From a checkpoint of a small self-supervised audio encoder (BEST-RQ).
Model: log mel input, norm layernorm.
Data: trained on acted Russian speech (Dusha), 26041 training examples.
Rows from block 3 of a small self-supervised audio encoder (BEST-RQ), named by matrix and row number. Rows with one number belong to one neuron. Each number is 128 + 32 x the weight over its row's rms, rounded and kept within 0 to 255. All counts start at 0. Numbers have three digits each. After the name is the row's rms in percent of the matrix's.
After each neuron's rows are labels from the 100 clips, of 14976, where the neuron reaches its highest value: "top examples" is what is common among them. Only what is clearly more common there than usual is listed. The data: acted Russian speech (Dusha).
# fc1: first MLP up (model.blocks.3.ff1.fc1.weight, 1152x192), inputs 0-95
# fc2: first MLP down (model.blocks.3.ff1.fc2.weight, 192x1152, transposed), outputs 0-95

fc1.744 104:128144110104176141128128182105143179073151128145158111088141127075128128159128128073128128092128123145128124107192180213128114080128128091128153087128202083146116182128097169090143135113128128100128141164109140190128087174128099031091134130141147131156129128128069128152151091128110097128
fc2.744 105:148145094085092108115128128134147078128128127142128054128149122118122138147091128096150150104128128109194098142128101142164107230128128128188176162128128152128128203101186133165114148128128091103123122029128133097151213156128128106128192133128128146122128130062105110149131128113133091128
top examples: emotion: positive

fc1.400 100:146177071160120128120128164124128126142176128043128141097178100208134138128156128096056156128136173102089091109103128165128128161078091152128101118128128070030128142161128171128125098128065128128128217063128108145095129158119161128145147149122141115128128103128083111178169150128127109128
fc2.400 100:136120128057128155193191103099123121128073128094169068186111128117128128128122076042132120064035107158123128112128141079093128128115163118128129176094128165120098128144155128081093128173190128152175179084128128128160128128155075145128128203128114156083151128139128105146122129160128114128
top examples: emotion: angry

fc1.449 106:104102099128185168128128128128112128151131153105122071163128154131128178128109146076148128080170128125128128099128128064107088119098106087116105128128103121118128101106128128154040128098094050128128102097128113131091163155100103135128138084162128128097130168128118114088128104128091111128
fc2.449 097:128128170067128112154128088164125128154061096189139084140128128185128041108155128128128169172128128052149087162137128151128120128180097138161181085083152146128164128186117128156172128233182083128121106128062128151170157065137117093228144128149128156109128085177100118138149160146065174128
top examples: emotion: positive

fc1.397 100:098104128140240104128134097128193082067076139128128182133142143128112109162154128143128140146128105128098080115128169128170128128128128128103100139164082128142128104117128186111042175081128146097128128061093128128156128102128105082128083159086173128153108128087128169128109128128192128155
fc2.397 100:121106108134188152128140084128134128122128133114130141128128128128128128128130118130089128078170156100119064194128114133128218077133128118165177124128128128187202128128100128123128128118110171128059098128136128111204172128173154128128074157204128128144155114128132128128145125195128128128
top examples: emotion: positive

fc1.294 091:171096128148128104160057128157128107086121127141159115128128147175139128128128128062128128128199086141120128102214149128188192181128108111128128151086128128062178054164112090189089128126072128128128109090151065207170168091143136148124105093140128183213125087164097145141112049128152123128
fc2.294 106:094132128128217128190139066152121128159125128128157128128103128196098201147180085118128127132153131128091128166058044188108140175084150117126148108155128138174128167128166118102128170128133128087128128105145164128157184074158102128090088152107150180084086114153128059157132133194167149074
top examples: emotion: angry

fc1.383 102:178089128146128162077163132177128129084111123091082094175117076178180163128206170085128129096099145173091079113128112179148166084139149124085128128128160107111128049099115165128067124128118122163090128128120164128028109083128149056122128129101147110128095128109098175099128091128126169100
fc2.383 084:169128100062103182128128128013128103055128128092128161128074116099197118128086066124178147172134118088117128128128125120128118186130128128113197185116120138083203123095125128130124128128096136115122128062153128122156127115150164198090138212101128170109188128153128144092092149237088143148
top examples: emotion: positive

fc1.557 100:144128182128128156130111116109082128137067128138128128131163151140097128111082082183131153128177165154128128128103157097092098126079128162176102128122087067128128151128129129139143142194178128160078128180128128126128225128103204073128108182128166137140152111079157128116133133128095128081
fc2.557 113:182122128106044144128142191118130128119208083069128080128067113128141176179128186128064092129084091075082079113128064128128128128127111100159105128171133084158178106182128128112075128106176128091089128136128133128149097128128127097139132077130101128128128164107138141128141083128146128128
top examples: emotion: angry

fc1.545 104:169153112128198099128088137128128169151181169152128088145158128129104202128145179146128128193041128168160190205148128128177112099152090110143128128128128128141065185181139128128135156113128114134128128114106161152040088085175099103134170128128128141128162102128119107137110132128155166128
fc2.545 100:128128128154089140214157128180122171143104156144197140205119051089128032130083165116130161142128196128175128147072128111128083138164117089082128128128128128126145130068108140101151110128128095166092123128156166128177094148158129128101151128107131157059183160105128091128162143073080128128
top examples: emotion: positive

fc1.285 106:155132162123128209075128128120114095128128128164105127128128092166086164183128086128141125139128128089128226142124135140197125069128128128188167122128063128158128123128105128128087129128110119092135078149128169128080117095135128138172128065128137128170081128128128118128122170125130117128
fc2.285 119:161141085120128064128138134158160190082128128128160071092095199126151128132106077151128111137104101107097128139165155099067128104088128128166163128128165176128160128123110128154157097064114183109128128173086053128128128153148119128137154136128092154113128186068128128213147116108169143045
top examples: emotion: positive

fc1.49 114:103174140151173128063128128199163128132100117161151128179046079077122172128128103091149113102128128065108162067128086128171165074128089158121128101163131159116126128116088156128128196096128128111081061128128136128073128081101128124128128168128174141213077128128128128110128141128128128165
fc2.49 114:155023086123122128128167128128114165105128094128078065178106126128135119152098123143118128127090122088093128141098128110128135128128128128121102116175083128140106127161184128106144069108155128108128128128127118128134128167173183178050089128128077128096128128128124052202153096128194160091
top examples: emotion: positive

fc1.269 103:147128149128128140194105215076165087153114143123128216128128090128192156147128166187061128153128195128141128106088075078154098128128163123084128128128095128111128174151178197110173167140164111128108095128179056128128128110229128108128134134124154085082181094128102177128140156142128133128
fc2.269 098:095118158093128118128166128128103191128149138152128139150072196128128140128128146114167129079128125127128053132098243185084140144236128147127155128090090152128128131132043074138135128143157128128128159184154129180100141128143128128149128128149128147128135130128137062070128116128128155106
top examples: emotion: angry