python train.py --inner_norm=false --residual_init="zero_last" --beta1=0.95
Rows from block 6 of a small self-supervised audio encoder (BEST-RQ), named by matrix and row number. Rows with one number belong to one neuron. Each number is 128 + 24 x the weight over its row's rms, rounded and kept within 0 to 255. All counts start at 0. Numbers have three digits each.
After each neuron's rows are labels from the 100 clips, of 14976, where the neuron reaches its highest value: "responds to" is what is common among them. Only what is clearly more common there than usual is listed. The data: acted Russian speech (Dusha). In brackets: how many of the 100, against the usual share in percent.
# fc1: second MLP up (model.blocks.6.mlp.fc1.weight, 1152x192), inputs 96-191
# fc2: second MLP down (model.blocks.6.mlp.fc2.weight, 192x1152, transposed), outputs 96-191

fc1.460:128134091155128128128129121128173114126084118101151148141112095128098148131126169124144128128144128165128128128128128095128110128171173095128128145120128157128112153128131128090128163109096108128128112143117128128075138066102141119128165159106104180124147142132133172149090128145124101105
fc2.460:160107128128081166128137111122138096128128166112169174106122125104119113150137128128132128101113128116128128116109121147086109128091128151126119141085151113128128102173085149140075083200143128128146073150092081164140128140143100128122099140121095128096128128158151128090144142128067141128
responds to: emotion: neutral (63 vs 35.6)

fc1.452:128105146120144108168128173137128118178135090091128147134094176174128128158181128112113102123133128128128141179153158128128128091128128128097138176179089116093117103102139161128129128149123107128092114153093078100128123149136083126082179087126158143117152141117075112098132128140128136165
fc2.452:128123140133090128038129118138143121133128128112082128157118131128128075128128128128154128128068086128132135082110128128128128161176095138128166090128152147128121108128128069158128120128128143157128122089131159128145086128131156147128122128113104128129181117128128138128128167128111091110
responds to: emotion: sad (60 vs 27.8)

fc1.352:128128151172094153128128094147105115128104144151087123099156098128128164128156131090108104142164125105082118128162176189180128119076128128128106128153103128118144104128128172128128099128128136105133128128118145128128128128089090149128092098145117128128128110129116128082165107172158161101
fc2.352:128107128102118128131146128141128135128097128152128155137128128128128140128117086153133127128128170128148095129149153128128128153148136138128099131130169085163152128174143109103118140132107163131099128128155067128063136116128165127121128169155108104128128118128060128128116112133146128168
responds to: emotion: angry (43 vs 18.1)

fc1.113:123196163111134129094128101143186102151120165098116128127123109128128175135128128117099128128108162120147129109132128149128128126114128128128128119125090128096128132159128095128169148099128158121148114144084112114099131128058128109167128145128123128128102128118105093128154142189193083128
fc2.113:128128117128128132128128167053128115128202115110128113142111101128128128128109130128155115105128132128070128150099133128098146097152128167155128186128128128181103120127124137114089107105096112106128128128086141113108128128121128127128076079101128096127128128160102166131011154139079121128
responds to: emotion: sad (56 vs 27.8)

fc1.263:116131172128127140091066128154092141128162125128128128082098143098094106105185093128104128128128128128128148128132183128128133085096108128136136122164128157161184167153128128157138171128129108124142168041128156101130113082147128106128196107148128106128131145128187142091128128133128147138
fc2.263:196148128120147074151124128091143126166166114153128119155145141128135128135096182082128128137154146128168128147094120128118101123180151138123115129130128128128120095118129144128126111128154129128147128167103119128179120157128138128128081128137106152144128132128128092116105128108128128157
responds to: emotion: neutral (61 vs 35.6)

fc1.511:128112148128146094102145187062128115177096128098121132109128128171128152106128128116102134128145131128188128128128170122128128119146163131128128114111112128128153128136121098128109128130128121128106107128105073151128146093128178128107113098151153128128171150160128128063098183107119139128
fc2.511:105131128131107128158101079116128139143128137154128128130134128111128055123128096149147095090128126128087128120128128128118128169120128128128135102135147163128181128134186128176128168128117128084134146128128158106128128134131103109128128157117099128151131144068141121188105068124102105128
responds to: emotion: angry (38 vs 18.1)

fc1.612:126096185172147140165147141128128117079129131159127128145119146128128107091070167111098121065128143113128106128093093099089128177130150117151128099140148096128072128091117127159109087128128186148152128142116149128074128092170128128128122098131128153101098128121136133126141128128098085128
fc2.612:123136072111156128128190086128103128128160149089113131128128128100135128128128056145160111124127122160098153128095128098198128102134128131104151111154100132097162149128130128074128166172128116106097086120131128091147128187128113112128143141128129128135173124149119085128111114125157122128
responds to: emotion: positive (44 vs 18.5)

fc1.252:165097125174128144128128122150161128125144129128097126139120136117129122181161128128116128128128128176165128122128141148157100084140128128100099086176128128191128107101091140137128128080128151112128128128107128170147114161128128127114128154113103162104116119110098155086145110102121102094
fc2.252:128088112139128157181128124119128107140112129128122117164147151170123146128154126128107128128128128167111139100113128103091132126128083160135128152034098128104096178143128128118127123128160083128106128130128174165090116068117100089122138142152114104174116113126128128128109147141128135154
responds to: emotion: angry (40 vs 18.1)

fc1.647:128128118140129120128128157110178128101128128099138149128148128141128222122128123126128128128132129188079127099128128129124136108122159128115128118128165103128095156134167128104128128128128204128128135114096105122149128155128161144128086128154156128056128152137159170070128160128128128128
fc2.647:169134161113123139140081080128090170136177120123129128125133163122133069084153136128124144121128161128147101121090096142134170158128110125128110150135130128128174128128172128146128128128128111108118128165151086090184128147156112140128141135128139128130128135117081071135147093088114092128
responds to: emotion: angry (39 vs 18.1)

fc1.531:128129128144158152128117146135128185153126121109123128093128128111128163128128080142070135128120096128128112128127127133128128151128104196128128128116077128128128166090111128140128165120188128120171087090093128155123128141139113149146128128137105114073128128098167122134097128123128142116
fc2.531:041123080124163126146174127084121097116161128175145128097141103128086151159129128118156137100128128171128135116143132113128128106071128128153128128103101115091128186119128128118145128185128179171128128127154094128128163128120145128128096128113128077128128119128084168139148079101135129128
responds to: emotion: angry (39 vs 18.1)